Weights of a small CTC audio transcriber: mfcc input.
Rows from block 5 of a small CTC audio transcriber, named by matrix and row number. Rows with one number belong to one neuron. Each number is 128 + 24 x the weight over its row's rms, rounded and kept within 0 to 255. All counts start at 0. Numbers have three digits each.
After each neuron's rows are labels from the 100 clips, of 14976, where the neuron reaches its largest size: "loudest" is the band of the loudest frequency at the time of the peak; "responds to" is what is common among them. Only what is clearly more common there than usual is listed. The data: read English sentences (LibriTTS-R). In brackets: how many of the 100.
# gate: MLP gate (model.blocks.5.mlp.gate.weight, 768x192), inputs 96-143
# fc1: MLP up (model.blocks.5.mlp.fc1.weight, 768x192), inputs 96-143
# fc2: MLP down (model.blocks.5.mlp.fc2.weight, 192x768, transposed), outputs 96-143

gate.535:135129127128125128129128108129117129111130128127128128127127130130113124129136127128129128127125100128126133125128126129128126134131133127129129
fc1.535:138125127157125151129125128119133128129127152220130123127142179129123128144127133128128131085080130129120128128127130114130000089139130136128128
fc2.535:128129129134145127135122139134130133135125144127125135134128110131117129127120125126129129128129200127126127127159127127129147126128127128108127
loudest: 500 to 1000 Hz (26)
responds to: voice: female (89)

gate.505:127127128201134125128129136139087125159105131128089126129129130127126118129121204119131144125128124127128201127128120134126090128102124131124163
fc1.505:117165208137134127125129155123128114131127128129101129129128105034127061147143201119146127140129127128126128133126119116214200127128078127116130
fc2.505:136093136130096133084126128128136167128121125128178118127122127127123128126129129090120132126128130127129147128125126131130079126118128125166066
loudest: 4000 to 8000 Hz (78)
responds to: voice: female (80)

gate.514:132128121128073129128129126133128128139128118128130047128128130127095116177128127128129125203127132128128192105126129129127125108128127134130183
fc1.514:132130106128121127128131128127228125180128055128132126123128130128124128211148096135125127130130131129132129128125126130128125127141135131125129
fc2.514:123128166128138128201128134128128128127112093128141200120127127131130133126125130140129133046134128128141053164129123128129132129131129128115119
loudest: 4000 to 8000 Hz (47)
responds to: voice: male (84)

gate.138:127129144146135158133159132137121124125124128131126132128124129133135129129126113105128125128129128128133134108130127123129136110128115128122150
fc1.138:127126125128119128117127120129240132132138169110096124088129129156124142040128128174074127138122131133119103124129178131127127144128131128165130
fc2.138:128128125138127128134159128140048128127121129129128129130125128123134134130127127073129132128147147141136192122124128098143133124117128129128130
loudest: 2000 to 4000 Hz (58)
responds to: voice: male (75)

gate.403:127128118126135126184122128183115125127129128128130151127141135127124141127113131125127128131127129180137128095126071126142128128127110130128129
fc1.403:127162126128143127129120116122165127121128140102128135153127126125129112123130129130128132132130109102110189130115126100128113128124127126121135
fc2.403:128129132113133127129128127147128129128129126130120124113133129102127131130124132112131131108128082129124123131127123114128128144176059128162184
loudest: 250 to 500 Hz (40)
responds to: voice: male (88)

gate.286:134145130135112142137135133128133130111124126120169128105120135129128144118123225151126128127139105124026126128125136044140110131128157133197140
fc1.286:114122119089174151124090129134114127131135154127125133165146100133203089127226079097129127133130173107144126077122125126112121128127140120129137
fc2.286:081179148126156129130124117127099128117134128141127127139147111146184127123137125145134129129135129129153129000125116102135133129106130127124131
loudest: 2000 to 4000 Hz (27)
responds to: the word "she" (28)

gate.323:129124142152134128139128131132141128127117126141126133124129126128128132130128130119113106131126129127127130128120136127179130119141132123128128
fc1.323:135121128128128156129126148130128127154137130129114129128129127129134129081128137128129127128000132112107128127129128115128129128112125127128119
fc2.323:117126128128128128130123128109126120171144127126128128128135133129129131082128128128131127124114140127075076129127137128129128129150129129131133
loudest: 500 to 1000 Hz (40)
responds to: voice: female (81)

gate.124:125139130125130128127126159128128129140129109128127128129128130127128128130134113128131127124130128128128125074125127126130150098128137128127129
fc1.124:120125131129133127198138127127129129142131128080128128129128243118132117135131102121127128129121135130125128137122134128130126129128124129126140
fc2.124:141131128132132190131116125118103128138132128128107128133128129156130115126131034128144074128126111127132120127127120127128217128131115129128126
loudest: 250 to 500 Hz (38)
responds to: voice: male (77)

gate.393:135131129128171128126128128203130129040128129129128190128129126129154126128128129123139127127186237128128122129128128128129165126127126128123130
fc1.393:129125125129122128124131128128131128128137130103130106132128118012129128125127128194128128173126128145121128010100132128118127141147129124128098
fc2.393:127144074151128141108128128121131130139128128138113165128123126130127131128128133121126130125128139136115000196129000129127127126121153129128127
loudest: 250 to 500 Hz (37); 500 to 1000 Hz (36)
responds to: voice: female (97)

gate.612:129129126126092129128101129127129122096107128123129129128128127130128128128128127131127214128148128136128230106128127126128128253128129127138128
fc1.612:152128156130119128122126128128248123128127120124105129127128128129160128138134216128131128079125123127126238105127103133128128126128126131126128
fc2.612:126128127128132158128128128128127127128126148255127149103129121127138125128128105129130125127122129131128078132131129118131084150128130128109128
loudest: 4000 to 8000 Hz (82)
responds to: voice: male (77)

gate.619:130137128128128100126126129128144131132129129140146100142128128128133128128056102040128127126128126143137125125130128120118123125153251118128131
fc1.619:128125127126128128100128119127138109139124129119129128118128126127118117119150138115120132128129152166127154128128145126116128126126129129130126
fc2.619:105128127119129126092136111116129131125134163151096125128127128155126140120126138127125134130128141128135130134127105127127128091144129135137128
loudest: 2000 to 4000 Hz (31); 4000 to 8000 Hz (30)
responds to: voice: male (75)

gate.50:130026128115131128127128146234139133224088113124127130133104118129205104063128126065118148120140134126127145146126130128033128188170133130127136
fc1.50:129127143120129102127130126128128130124128126128129131136128120128115117128128128130106121090126135117120125131101130126075127125127125126130130
fc2.50:133128127133082127131069146123124139128123130128148132172128128129128126124128131194125122123117131131127129131127130129124126116127128127128129
loudest: 250 to 500 Hz (51); 500 to 1000 Hz (33)
responds to: voice: male (91)