config.yaml
model: "CTC audio transcriber"
vocab_size: 32
parallel_block: false
init: "small_normal"
beta1: 0.9
beta2: 0.95
final_lr_fraction: 0.01
Rows from block 3 of a small CTC audio transcriber, named by matrix and row number. Rows with one number belong to one neuron. Each number is 50 + 12 x the weight over its row's rms, rounded and kept within 0 to 99. All counts start at 0.
After each neuron's rows are labels from the 100 clips, of 14976, where the neuron reaches its largest size: "top examples" is what is common among them; "loudest band" is the band of the loudest frequency at the time of the peak. Only what is clearly more common there than usual is listed. The data: read English sentences (LibriTTS-R).
# gate: MLP gate (model.blocks.3.mlp.gate.weight, 768x192), inputs 0-191
# fc1: MLP up (model.blocks.3.mlp.fc1.weight, 768x192), inputs 0-191
# fc2: MLP down (model.blocks.3.mlp.fc2.weight, 192x768, transposed), outputs 0-191

gate.512:61 53 56 49 49 50 46 52 51 51 49 60 56 50 50 61 32 50 50 72 50 27 73 99 30 41 50 52 49 48 53 49 47 35 51 49 54 50 49 26 50 66 49 49 50 86 41 55 55 61 50 59 49 58 49 48 39 50 52 36 20 51 50 73 53 52 50 50 50 47 50 53 48 47 49 50 52 50 50 06 49 51 46 50 50 59 46 58 48 56 50 49 50 50 61 58 50 66 50 78 56 51 50 51 50 67 53 60 51 53 50 49 50 49 50 50 42 22 36 48 40 50 61 22 50 73 50 50 23 69 42 50 41 50 25 51 49 48 50 46 52 48 27 50 44 50 46 51 53 01 50 67 50 67 50 50 51 50 49 30 50 49 18 55 52 50 48 49 49 77 28 13 71 52 50 41 50 50 49 39 36 50 48 49 84 49 50 49 50 49 49 51
fc1.512:49 49 37 63 46 51 50 49 49 49 46 51 51 54 51 38 50 48 45 50 45 50 50 43 50 57 48 48 50 49 50 64 50 48 52 56 00 52 50 58 50 49 68 52 49 52 59 50 51 50 25 50 51 49 50 54 51 50 48 51 50 52 39 08 50 51 50 53 94 76 49 49 51 42 50 49 21 50 53 58 50 51 47 42 46 50 47 52 18 50 50 50 50 50 67 51 54 50 27 50 49 52 00 51 51 00 50 50 51 45 61 55 50 50 45 50 50 63 50 51 49 55 49 50 71 56 52 53 49 50 50 50 54 47 50 50 50 52 39 50 49 52 51 56 57 50 50 64 07 55 44 51 50 46 41 39 50 53 54 52 47 50 49 52 51 49 48 50 48 50 50 53 51 42 43 51 49 51 50 68 50 47 50 50 50 53 51 50 48 60 50 49
fc2.512:49 32 46 70 51 50 57 55 50 49 50 40 50 51 50 48 48 51 50 50 34 49 55 50 52 50 66 50 50 49 50 48 50 50 99 50 52 50 50 50 49 48 50 54 50 90 50 49 51 49 50 50 49 42 50 58 52 48 48 52 50 50 48 50 50 26 50 50 51 64 50 50 68 27 50 50 45 50 47 50 37 51 50 51 52 50 58 59 40 57 49 50 48 76 84 47 46 43 50 51 50 49 47 49 50 50 54 50 50 49 52 51 56 50 51 51 05 43 40 48 47 48 50 50 58 52 50 52 52 51 50 51 51 72 50 61 50 49 50 43 68 49 51 50 50 50 50 49 50 50 50 77 57 48 51 14 49 50 49 00 49 39 49 56 52 58 55 51 53 50 48 05 56 42 22 42 48 48 50 50 00 85 50 49 51 85 55 53 50 49 50 50
top examples: voice: male
loudest band: 250 to 500 Hz

gate.725:50 47 51 50 52 40 55 00 49 50 49 52 50 50 51 51 50 50 32 53 79 61 53 51 49 45 50 63 51 51 53 55 52 48 52 50 99 50 48 48 59 38 57 50 51 49 50 46 50 51 43 35 52 84 50 51 49 44 51 87 48 50 51 50 49 55 48 48 56 50 54 50 50 48 39 49 48 48 50 30 99 47 49 47 48 49 40 51 50 36 50 84 49 52 58 51 50 50 50 39 50 50 50 50 48 50 48 54 50 51 50 42 40 46 65 49 48 53 82 50 56 67 29 52 48 56 50 50 40 49 35 39 22 43 48 52 50 47 25 50 48 45 58 50 51 50 49 39 15 55 38 52 19 84 00 46 58 47 50 49 53 61 53 51 60 50 43 34 50 53 50 64 52 50 49 52 54 53 47 51 50 45 50 49 49 50 48 54 54 48 51 50
fc1.725:87 52 54 52 49 44 47 51 50 49 57 43 46 50 50 39 49 50 50 41 50 48 50 51 49 50 50 47 24 50 50 49 43 49 42 50 43 49 58 50 26 35 40 50 51 51 12 50 49 46 48 50 42 32 46 05 57 99 49 49 49 49 50 50 50 37 52 49 51 50 52 50 46 50 61 51 50 51 50 50 50 51 51 45 57 58 52 50 74 59 51 46 51 50 50 51 50 50 44 50 51 49 50 48 48 42 49 50 49 54 75 52 76 50 50 50 64 50 36 51 40 50 52 66 50 51 45 50 56 50 46 50 54 50 50 47 74 50 59 50 54 61 50 48 55 00 67 50 50 49 58 50 66 50 62 88 50 56 46 51 49 33 50 49 50 50 50 52 51 49 51 00 51 45 50 46 40 49 52 50 50 50 51 52 79 50 55 50 48 45 47 50
fc2.725:52 50 50 00 50 50 50 48 52 50 67 51 00 37 48 49 50 77 48 47 48 52 48 49 50 49 49 53 50 49 64 60 50 44 50 50 75 50 27 69 47 09 25 56 51 50 50 47 50 42 50 50 51 76 50 50 58 47 68 99 50 48 50 49 50 51 45 50 56 54 50 49 50 48 58 46 50 49 50 52 53 50 47 43 50 52 67 51 50 49 71 50 48 50 49 51 50 56 49 50 50 44 50 22 50 51 47 99 50 50 49 54 48 50 54 50 42 13 51 54 52 51 52 55 50 52 56 49 47 41 52 50 50 50 50 55 58 50 50 50 50 50 50 50 42 50 50 62 50 44 50 50 43 49 31 50 49 46 52 44 50 42 54 52 70 42 50 55 49 51 55 50 48 51 51 51 50 48 55 50 50 50 44 49 85 37 50 52 50 50 46 23
top examples: voice: male
loudest band: 250 to 500 Hz

gate.330:49 55 61 58 51 48 48 49 49 29 50 28 50 79 42 50 33 17 50 58 50 49 52 50 51 57 56 50 44 50 50 47 50 50 43 38 65 50 49 50 42 56 48 99 49 00 52 51 56 50 51 50 50 61 53 49 50 50 50 50 50 50 50 49 48 50 50 39 33 48 51 61 49 51 51 38 50 72 34 50 58 36 52 56 52 54 48 48 34 50 51 51 47 08 47 55 49 50 58 51 49 44 82 50 49 51 49 50 50 50 44 51 50 47 49 50 50 49 91 51 52 49 51 51 50 22 51 63 66 45 51 50 50 48 48 83 56 50 51 50 47 38 50 50 50 37 51 50 58 48 90 51 27 53 50 57 49 49 44 50 53 59 48 29 50 51 50 48 50 50 50 51 50 61 50 50 89 50 54 59 49 58 50 50 50 50 52 26 53 50 70 18
fc1.330:50 63 53 49 41 52 50 49 49 51 50 37 78 50 50 51 52 45 55 99 50 46 50 50 09 57 50 51 39 46 50 52 47 00 53 49 50 51 50 50 25 50 03 53 49 50 50 51 51 60 51 47 50 88 17 48 47 50 51 50 50 49 40 49 50 54 51 38 50 50 49 51 48 45 40 50 27 50 50 51 48 74 51 50 50 51 74 50 50 50 50 50 50 47 52 52 49 50 60 49 50 51 50 50 49 58 51 49 49 49 50 49 54 46 51 50 50 52 50 48 54 50 50 49 59 50 55 49 50 50 45 52 50 46 50 51 08 52 50 50 29 48 50 50 49 52 51 33 82 50 50 48 47 50 64 53 44 50 50 90 47 52 51 49 42 50 50 48 50 56 50 50 50 45 43 49 50 51 75 71 66 55 51 50 51 50 49 50 50 80 53 50
fc2.330:50 50 28 47 99 49 58 59 49 27 55 50 46 43 50 33 50 50 52 50 51 48 49 49 50 42 50 51 51 53 50 50 50 72 51 50 50 27 51 47 50 50 91 49 50 38 76 50 44 50 50 87 50 47 99 50 51 37 66 51 25 59 73 48 50 54 43 50 53 49 49 39 52 74 52 45 50 44 50 51 56 34 52 47 50 52 01 60 50 49 59 55 50 52 38 48 49 68 49 40 47 50 51 49 48 49 50 49 49 27 70 50 50 50 26 50 50 49 50 51 29 55 51 50 50 50 47 45 51 50 49 16 53 50 57 58 65 51 50 50 50 50 50 34 55 53 33 50 50 51 51 45 50 50 49 50 50 54 54 44 50 50 50 50 52 50 49 50 50 52 50 45 75 48 62 50 50 53 50 49 45 48 50 50 50 50 51 50 50 46 58 54
top examples: voice: male
loudest band: 500 to 1000 Hz

gate.300:51 31 65 59 50 39 50 07 38 77 49 49 50 50 99 55 36 50 51 40 52 49 49 49 50 49 52 51 64 43 49 49 46 49 53 65 42 52 49 52 50 60 24 54 46 46 48 53 59 50 50 68 47 50 44 54 50 51 49 34 50 36 51 50 51 50 52 50 54 52 45 52 46 53 46 61 54 50 50 46 47 57 45 55 50 49 62 00 42 59 57 47 55 50 17 50 50 52 57 52 57 51 51 50 51 50 78 55 48 50 21 55 20 50 45 53 58 49 62 50 53 51 75 50 53 47 68 54 50 67 00 50 44 49 51 59 47 44 50 49 53 50 50 51 49 48 53 49 50 50 52 50 50 47 58 54 51 50 47 66 50 49 50 50 49 54 48 50 54 49 50 50 50 50 45 51 56 64 38 54 50 50 46 48 49 51 51 50 60 51 48 50
fc1.300:24 72 50 50 39 55 65 49 65 43 50 51 50 50 00 46 47 59 46 47 45 60 49 54 78 49 38 51 48 54 51 50 53 47 50 61 50 50 50 53 50 49 50 20 49 70 50 50 56 55 43 50 53 35 69 47 49 53 49 54 41 49 50 50 59 48 53 68 49 50 52 47 69 57 67 40 49 44 50 49 48 23 52 50 52 45 51 50 86 56 60 50 55 50 50 50 46 46 49 29 47 67 49 49 52 50 53 49 50 65 51 50 54 53 50 50 50 52 48 31 49 49 49 50 48 50 48 20 51 47 22 50 54 58 49 34 51 81 51 44 56 51 70 49 43 77 46 57 62 53 47 48 50 51 50 49 50 40 52 50 44 45 49 51 54 42 51 49 50 51 50 51 42 50 64 48 46 50 49 49 52 49 51 51 49 51 71 42 45 50 51 42
fc2.300:53 50 49 48 49 50 50 44 42 67 53 78 49 51 99 52 50 47 50 46 50 50 50 49 50 51 51 52 50 47 50 50 50 51 46 51 50 50 51 51 50 51 50 52 48 50 50 50 43 38 46 50 46 50 49 58 52 51 46 37 48 48 50 53 50 50 50 51 54 49 47 52 46 49 49 53 51 50 46 50 54 52 48 51 56 48 46 00 50 48 47 51 51 49 44 53 47 48 50 51 50 43 57 56 50 50 50 49 50 47 47 51 52 50 33 50 53 51 50 51 51 50 54 50 63 49 63 50 49 51 53 49 48 50 50 50 49 12 50 50 52 50 50 59 50 50 50 50 50 50 50 45 50 50 51 50 51 50 47 50 49 59 50 49 38 50 46 51 41 49 50 45 50 46 46 50 49 51 49 50 44 50 49 50 51 67 49 55 58 51 50 49
top examples: voice: female
loudest band: 500 to 1000 Hz; 250 to 500 Hz

gate.551:45 47 50 61 39 52 50 41 51 51 60 32 49 49 48 51 44 85 49 49 50 36 50 50 85 50 49 50 47 51 50 50 50 50 08 48 52 50 58 50 50 37 54 50 49 50 51 19 50 50 50 54 41 52 48 73 50 50 34 51 49 50 51 50 50 50 47 46 49 52 50 50 58 49 49 50 45 50 51 50 48 58 48 51 49 50 52 50 50 50 46 28 50 50 61 13 50 41 49 50 47 52 53 55 50 49 29 50 10 49 53 53 44 50 28 51 48 51 56 50 50 53 42 64 65 50 53 43 90 40 50 51 49 52 49 48 50 50 50 45 47 50 50 50 64 33 51 56 55 47 55 71 50 50 50 50 51 09 52 53 50 75 51 52 00 54 52 91 50 53 50 44 48 52 34 86 31 50 29 50 61 49 50 52 43 50 50 50 53 50 58 50
fc1.551:42 49 51 47 17 53 51 09 47 51 53 49 50 50 50 51 47 51 46 56 49 51 51 53 50 50 50 51 50 50 51 50 53 47 40 44 50 50 50 45 50 28 29 64 49 51 52 27 62 50 51 50 50 49 10 50 08 49 50 50 50 49 44 50 50 50 50 52 50 82 52 50 51 91 50 49 47 47 55 50 51 49 51 50 50 49 50 60 16 71 50 50 50 48 49 68 56 49 50 66 49 38 45 50 49 27 50 50 46 49 50 50 51 50 50 51 50 50 49 49 50 50 52 50 54 50 69 41 51 50 50 50 50 50 50 27 51 50 47 41 51 49 61 49 51 50 50 99 49 50 51 53 99 51 40 48 50 57 45 47 50 56 49 48 50 50 52 50 51 50 62 49 47 50 50 50 50 50 47 48 49 51 49 55 49 57 46 52 52 50 50 49
fc2.551:78 50 71 48 54 48 50 55 52 50 50 47 51 51 40 49 50 51 60 50 42 50 21 50 49 49 50 49 52 47 50 51 50 50 50 86 51 50 51 47 50 56 48 53 51 49 50 81 49 50 49 50 50 17 74 21 51 50 50 73 18 49 49 51 55 49 50 51 57 51 48 52 60 35 49 49 51 52 50 51 50 18 50 52 48 50 46 50 68 50 58 54 50 51 47 50 50 50 49 51 51 50 50 45 50 49 50 69 99 48 73 51 50 49 49 50 56 50 38 49 49 50 52 00 49 50 31 51 50 50 50 49 50 50 53 50 49 50 60 91 48 53 50 49 36 48 47 09 50 50 50 74 50 38 51 53 43 46 59 50 50 49 54 50 85 47 50 50 51 50 49 48 50 49 51 25 50 52 88 57 50 45 76 43 60 50 50 44 44 51 50 38
top examples: voice: female
loudest band: 500 to 1000 Hz

gate.90:46 55 58 50 50 45 49 50 50 50 50 48 49 62 71 50 51 40 55 50 29 52 50 50 57 50 50 50 45 49 63 50 50 50 50 50 52 49 50 60 46 00 50 50 48 50 52 53 99 50 60 47 50 54 41 61 48 49 48 51 51 50 51 53 50 45 50 49 50 98 50 51 41 41 68 51 69 53 50 52 48 48 52 52 47 51 29 51 50 53 51 51 50 28 50 52 50 50 44 44 49 51 50 49 42 48 64 50 49 49 57 50 49 50 50 52 27 49 50 56 49 91 58 44 48 50 50 57 51 48 46 50 50 49 53 51 50 37 28 55 43 50 49 42 50 45 49 50 50 53 51 41 49 50 46 51 50 50 48 52 52 45 53 50 51 55 07 50 41 49 50 50 51 50 56 47 82 62 50 48 50 44 48 50 46 49 41 50 99 51 11 48
fc1.90:58 38 33 47 47 51 64 52 50 50 46 51 47 50 49 50 51 50 50 50 72 48 51 49 33 00 44 50 50 52 49 50 52 49 58 54 45 50 53 50 51 61 50 49 49 52 50 49 49 50 44 44 52 50 49 45 50 51 50 49 53 49 47 51 51 57 51 34 53 39 49 57 53 09 36 57 51 50 49 47 54 55 50 50 51 77 49 49 49 51 54 65 49 54 36 49 52 50 50 61 50 49 59 42 52 50 48 50 51 59 55 48 49 34 50 51 49 43 50 50 53 50 07 49 50 49 51 28 49 53 68 49 50 83 50 44 50 43 20 48 50 50 49 99 50 59 47 37 48 45 52 49 51 49 38 00 54 52 50 52 79 51 46 92 51 48 50 49 51 54 50 49 52 46 42 53 51 46 50 50 49 50 53 50 51 51 51 59 65 49 57 48
fc2.90:50 51 58 48 50 52 50 45 49 48 50 49 50 50 55 50 50 49 50 50 48 50 50 51 52 64 49 49 54 49 50 50 47 56 46 48 50 50 45 84 50 42 50 52 49 68 50 54 50 50 37 50 47 53 44 50 50 50 25 55 46 48 45 51 55 12 51 52 50 50 53 50 49 42 50 45 50 52 50 49 46 50 50 25 51 38 40 54 50 50 47 50 45 54 55 51 47 49 53 59 54 50 51 61 47 51 51 54 52 50 47 25 50 50 51 52 75 50 48 50 50 55 99 55 97 47 47 98 47 49 49 50 55 45 50 74 50 47 50 50 49 48 47 42 49 48 52 51 51 51 50 52 49 51 50 45 55 52 83 33 50 52 50 60 06 50 51 03 49 50 49 45 49 62 48 50 50 50 51 50 52 50 50 50 48 50 50 50 50 50 00 49
top examples: voice: male
loudest band: 4000 to 8000 Hz; 2000 to 4000 Hz

gate.276:50 51 64 50 50 51 50 50 51 50 49 50 49 50 50 57 41 47 52 89 50 36 58 90 45 57 50 50 55 50 16 50 50 48 48 51 52 52 49 50 50 51 49 50 50 48 33 87 44 41 50 64 50 50 50 32 44 46 34 49 50 51 50 61 49 50 50 48 25 49 51 53 44 48 33 70 50 49 50 51 51 53 39 53 53 50 50 46 58 49 51 53 53 50 49 82 47 37 53 50 50 47 51 50 50 50 46 50 51 52 49 50 81 69 65 50 49 47 50 47 41 50 00 51 00 55 50 49 47 50 42 51 50 42 47 99 51 50 61 45 50 51 51 50 50 49 57 47 53 55 48 47 50 67 50 31 50 56 50 50 68 50 50 55 53 38 50 48 46 50 51 49 51 46 50 34 42 50 50 52 32 50 50 55 49 70 51 49 50 42 50 34
fc1.276:51 54 65 25 49 50 50 49 44 50 50 39 50 46 46 80 49 50 51 50 49 51 51 53 50 56 50 47 50 48 63 49 50 35 50 50 52 50 42 50 42 65 50 50 48 50 48 52 51 50 75 50 49 50 50 46 77 49 62 46 56 51 50 49 47 49 50 52 49 50 50 52 41 48 46 46 58 51 55 15 50 54 46 50 50 49 50 49 77 49 50 51 52 53 54 80 45 54 45 99 51 50 54 53 50 99 41 50 51 50 48 50 50 48 50 66 53 49 53 50 53 40 47 54 50 50 50 37 48 50 43 56 50 50 61 45 47 58 49 50 67 50 48 46 51 44 52 18 49 50 49 45 50 50 55 46 50 50 54 47 50 50 50 51 55 50 50 51 51 54 50 49 49 58 70 37 20 33 94 49 51 49 50 52 50 45 51 40 52 44 49 50
fc2.276:52 51 50 50 50 48 50 50 51 35 53 51 54 50 49 51 45 71 18 46 71 59 50 50 50 50 50 52 50 50 99 48 50 43 37 34 51 65 59 51 48 50 54 18 44 50 47 51 51 53 50 48 47 49 46 39 50 83 53 50 50 49 48 48 50 52 50 51 53 27 49 61 49 67 50 47 53 49 49 50 56 44 50 50 50 50 59 51 48 51 50 46 39 50 40 50 50 50 50 49 47 59 53 50 71 48 50 50 56 43 50 39 48 50 50 50 50 51 49 53 44 48 52 51 50 50 59 51 56 49 46 49 49 59 63 30 50 50 39 99 50 47 28 45 47 26 48 57 50 43 56 60 37 50 62 99 44 50 82 48 44 51 50 50 51 50 50 50 53 52 50 56 50 99 51 51 51 52 99 50 65 49 60 50 50 29 50 46 50 49 50 52
top examples: voice: male
loudest band: 250 to 500 Hz; 500 to 1000 Hz

gate.655:99 50 50 51 52 50 60 50 29 65 46 66 50 53 50 65 50 11 44 72 69 50 50 49 49 57 50 49 48 39 06 57 49 50 50 50 45 49 48 51 24 46 47 51 48 11 50 47 47 48 51 48 54 59 50 50 31 50 49 50 61 11 30 48 51 50 54 50 50 56 50 65 70 51 41 49 54 59 48 50 50 67 51 52 44 50 42 52 48 48 44 50 49 47 50 53 50 41 48 99 45 13 51 39 55 47 51 85 50 52 50 49 60 50 50 51 50 58 50 46 46 49 38 45 49 35 51 49 50 40 50 41 49 28 50 51 49 49 50 53 59 58 52 51 52 50 49 64 38 63 63 51 51 44 37 49 46 76 51 47 58 29 50 51 84 50 49 50 49 48 99 51 50 52 43 49 52 50 51 50 45 46 53 50 47 62 50 55 60 46 49 51
fc1.655:44 50 45 00 48 49 34 51 89 51 52 49 46 51 30 50 50 60 99 40 56 83 50 51 52 49 55 50 65 53 81 49 99 52 48 49 49 46 50 50 51 49 59 52 50 50 52 50 55 49 49 50 50 00 55 50 99 31 50 50 50 60 50 52 53 51 47 50 51 52 59 51 51 32 51 51 48 50 51 47 49 48 51 49 50 27 50 51 50 50 51 52 49 50 50 51 41 51 50 36 51 49 51 51 50 36 48 44 49 51 52 36 50 48 43 50 52 51 50 49 53 79 67 51 50 55 40 52 54 50 52 50 50 52 38 51 48 45 54 50 27 50 48 48 51 49 50 51 52 50 48 82 49 48 59 21 50 50 50 49 50 49 50 50 48 47 52 52 52 51 45 50 68 50 50 46 51 48 71 49 50 52 43 50 32 49 48 50 47 73 58 50
fc2.655:36 56 50 47 50 49 50 38 31 61 27 51 99 58 78 50 32 51 55 62 51 50 48 43 51 50 34 56 49 39 00 53 50 62 47 50 54 50 50 60 11 49 52 48 50 48 51 26 23 50 51 49 61 50 50 50 22 49 51 50 50 50 49 48 60 50 50 50 48 54 49 53 65 50 14 49 52 56 50 63 51 50 53 47 50 50 49 51 51 59 49 45 39 15 48 62 50 00 59 50 58 49 20 51 51 37 50 59 54 55 55 51 54 45 51 52 51 51 51 60 53 48 54 52 24 49 52 47 50 45 54 50 50 53 50 54 50 69 57 53 53 50 29 45 41 46 51 50 50 46 50 37 50 34 49 51 45 51 50 53 51 53 50 52 61 50 49 51 46 48 56 44 52 47 22 50 50 47 49 49 58 49 50 56 51 50 49 50 51 50 41 49
top examples: voice: male
loudest band: 250 to 500 Hz

gate.160:54 15 50 52 50 48 49 43 91 49 99 17 47 48 52 50 62 62 51 03 49 53 50 49 55 53 51 51 48 52 50 52 49 49 69 50 51 52 54 50 50 50 50 47 50 51 49 53 53 51 57 44 52 50 46 45 51 47 51 21 67 50 51 49 50 45 50 50 50 49 50 66 45 50 49 49 71 50 50 50 48 48 50 50 49 48 88 43 51 49 57 50 45 50 36 31 47 53 50 50 50 46 56 51 49 51 48 49 20 50 50 50 80 50 48 48 50 48 71 44 54 50 50 33 51 50 47 65 51 99 49 51 53 52 49 50 50 59 50 50 44 48 53 48 57 52 49 50 48 14 53 56 50 45 51 49 56 50 50 32 52 56 52 50 00 50 38 61 50 46 50 50 51 55 50 51 50 55 50 48 50 50 50 51 52 49 50 50 50 48 46 36
fc1.160:45 47 49 51 49 53 37 53 41 52 49 57 49 51 28 58 32 49 44 53 50 49 51 53 49 48 49 46 67 60 51 40 54 49 21 50 49 49 51 51 50 50 49 50 48 49 45 49 49 49 50 50 37 48 51 50 10 56 49 99 44 58 48 50 65 52 50 52 50 50 50 50 52 51 50 53 50 50 49 50 51 54 42 70 50 50 50 53 49 50 36 41 49 56 51 50 85 46 50 03 53 50 48 48 34 57 50 55 93 54 54 49 19 49 39 53 50 50 47 50 50 50 50 52 50 50 51 51 50 50 57 49 49 45 48 58 49 47 50 21 54 48 50 50 49 49 51 55 50 49 49 50 50 50 50 51 50 55 51 70 49 00 00 46 49 50 50 45 50 51 50 51 47 49 50 44 34 48 50 50 50 51 50 51 49 49 50 50 51 57 51 80
fc2.160:50 50 59 50 51 44 50 46 50 50 99 33 55 51 55 51 50 50 50 27 55 50 43 28 50 51 30 38 50 51 50 52 53 54 51 49 47 52 76 49 50 50 50 51 50 50 48 50 51 54 49 57 52 42 49 50 69 50 97 47 50 51 51 52 49 51 43 48 49 50 49 50 55 50 51 28 52 54 45 49 22 50 52 44 36 51 54 54 36 50 50 58 52 27 47 50 47 95 49 63 51 50 63 59 52 50 50 50 37 49 55 50 53 49 55 49 82 44 52 58 50 33 51 50 50 48 52 52 42 53 51 49 50 46 37 42 53 50 51 98 51 54 53 51 50 48 53 52 50 44 50 51 50 28 50 50 48 50 49 17 49 50 49 58 17 47 50 58 50 09 38 47 46 50 56 49 51 51 72 60 47 50 49 58 50 32 50 50 45 49 51 00
top examples: voice: female
loudest band: 500 to 1000 Hz

gate.421:39 48 50 50 50 51 50 50 50 50 50 49 50 52 51 50 54 50 55 70 52 50 54 50 41 48 99 50 60 55 49 50 52 48 50 51 50 49 50 50 55 50 74 51 50 47 50 50 50 48 50 53 49 51 50 13 00 50 51 50 46 48 53 40 66 44 64 50 52 50 50 50 47 49 64 51 48 51 50 50 50 00 54 58 49 50 40 50 51 50 50 51 17 51 43 51 50 50 50 42 50 50 50 40 51 50 52 50 67 50 46 51 50 50 47 50 50 45 56 50 49 63 50 50 49 50 50 50 50 50 50 50 50 50 50 50 50 50 52 42 49 50 50 50 48 00 50 50 53 51 51 52 50 50 00 50 50 50 27 50 48 51 50 46 50 50 51 50 50 50 51 48 51 63 50 49 50 50 45 36 42 52 47 48 50 38 49 46 83 59 47 50
fc1.421:50 50 51 50 50 55 50 21 47 50 73 42 17 55 51 50 27 48 49 00 49 50 28 45 51 50 00 49 30 50 50 50 54 51 54 50 50 52 77 50 49 50 51 47 51 61 50 47 50 73 50 50 50 50 54 52 85 48 45 52 51 50 47 53 50 50 29 50 43 35 66 51 50 54 16 41 50 49 51 50 50 50 48 50 50 49 65 51 50 50 49 50 55 22 50 48 41 37 34 51 55 51 51 50 49 49 10 50 50 50 49 47 51 49 50 50 45 58 47 50 50 50 50 50 54 51 50 50 50 50 85 47 54 96 50 51 50 51 48 58 90 48 52 69 47 51 48 50 49 50 44 46 50 46 51 72 51 51 88 51 53 50 50 62 49 47 50 47 50 48 46 50 42 50 49 51 41 71 51 53 50 48 51 51 51 50 52 51 50 47 50 50
fc2.421:51 50 52 50 50 57 50 44 50 44 59 62 58 78 68 51 48 50 70 51 65 50 51 49 53 51 51 34 66 74 48 48 53 48 51 51 59 50 50 60 53 52 51 51 50 52 55 51 51 49 09 48 50 45 51 36 17 49 50 60 42 49 75 50 57 52 51 50 50 50 48 51 50 39 27 48 25 50 50 49 56 41 50 51 33 49 49 60 50 50 51 51 37 50 46 55 50 53 50 50 57 62 45 38 40 45 51 61 51 51 44 52 47 50 50 52 50 42 50 48 50 51 50 50 50 51 53 48 49 50 49 49 49 50 49 50 50 50 52 50 43 52 44 47 82 07 59 50 51 46 46 54 50 50 00 50 48 45 50 51 48 51 50 49 48 50 48 52 50 50 48 49 50 51 56 49 85 49 48 50 00 53 56 50 50 49 47 35 47 54 51 43
top examples: voice: male
loudest band: 250 to 500 Hz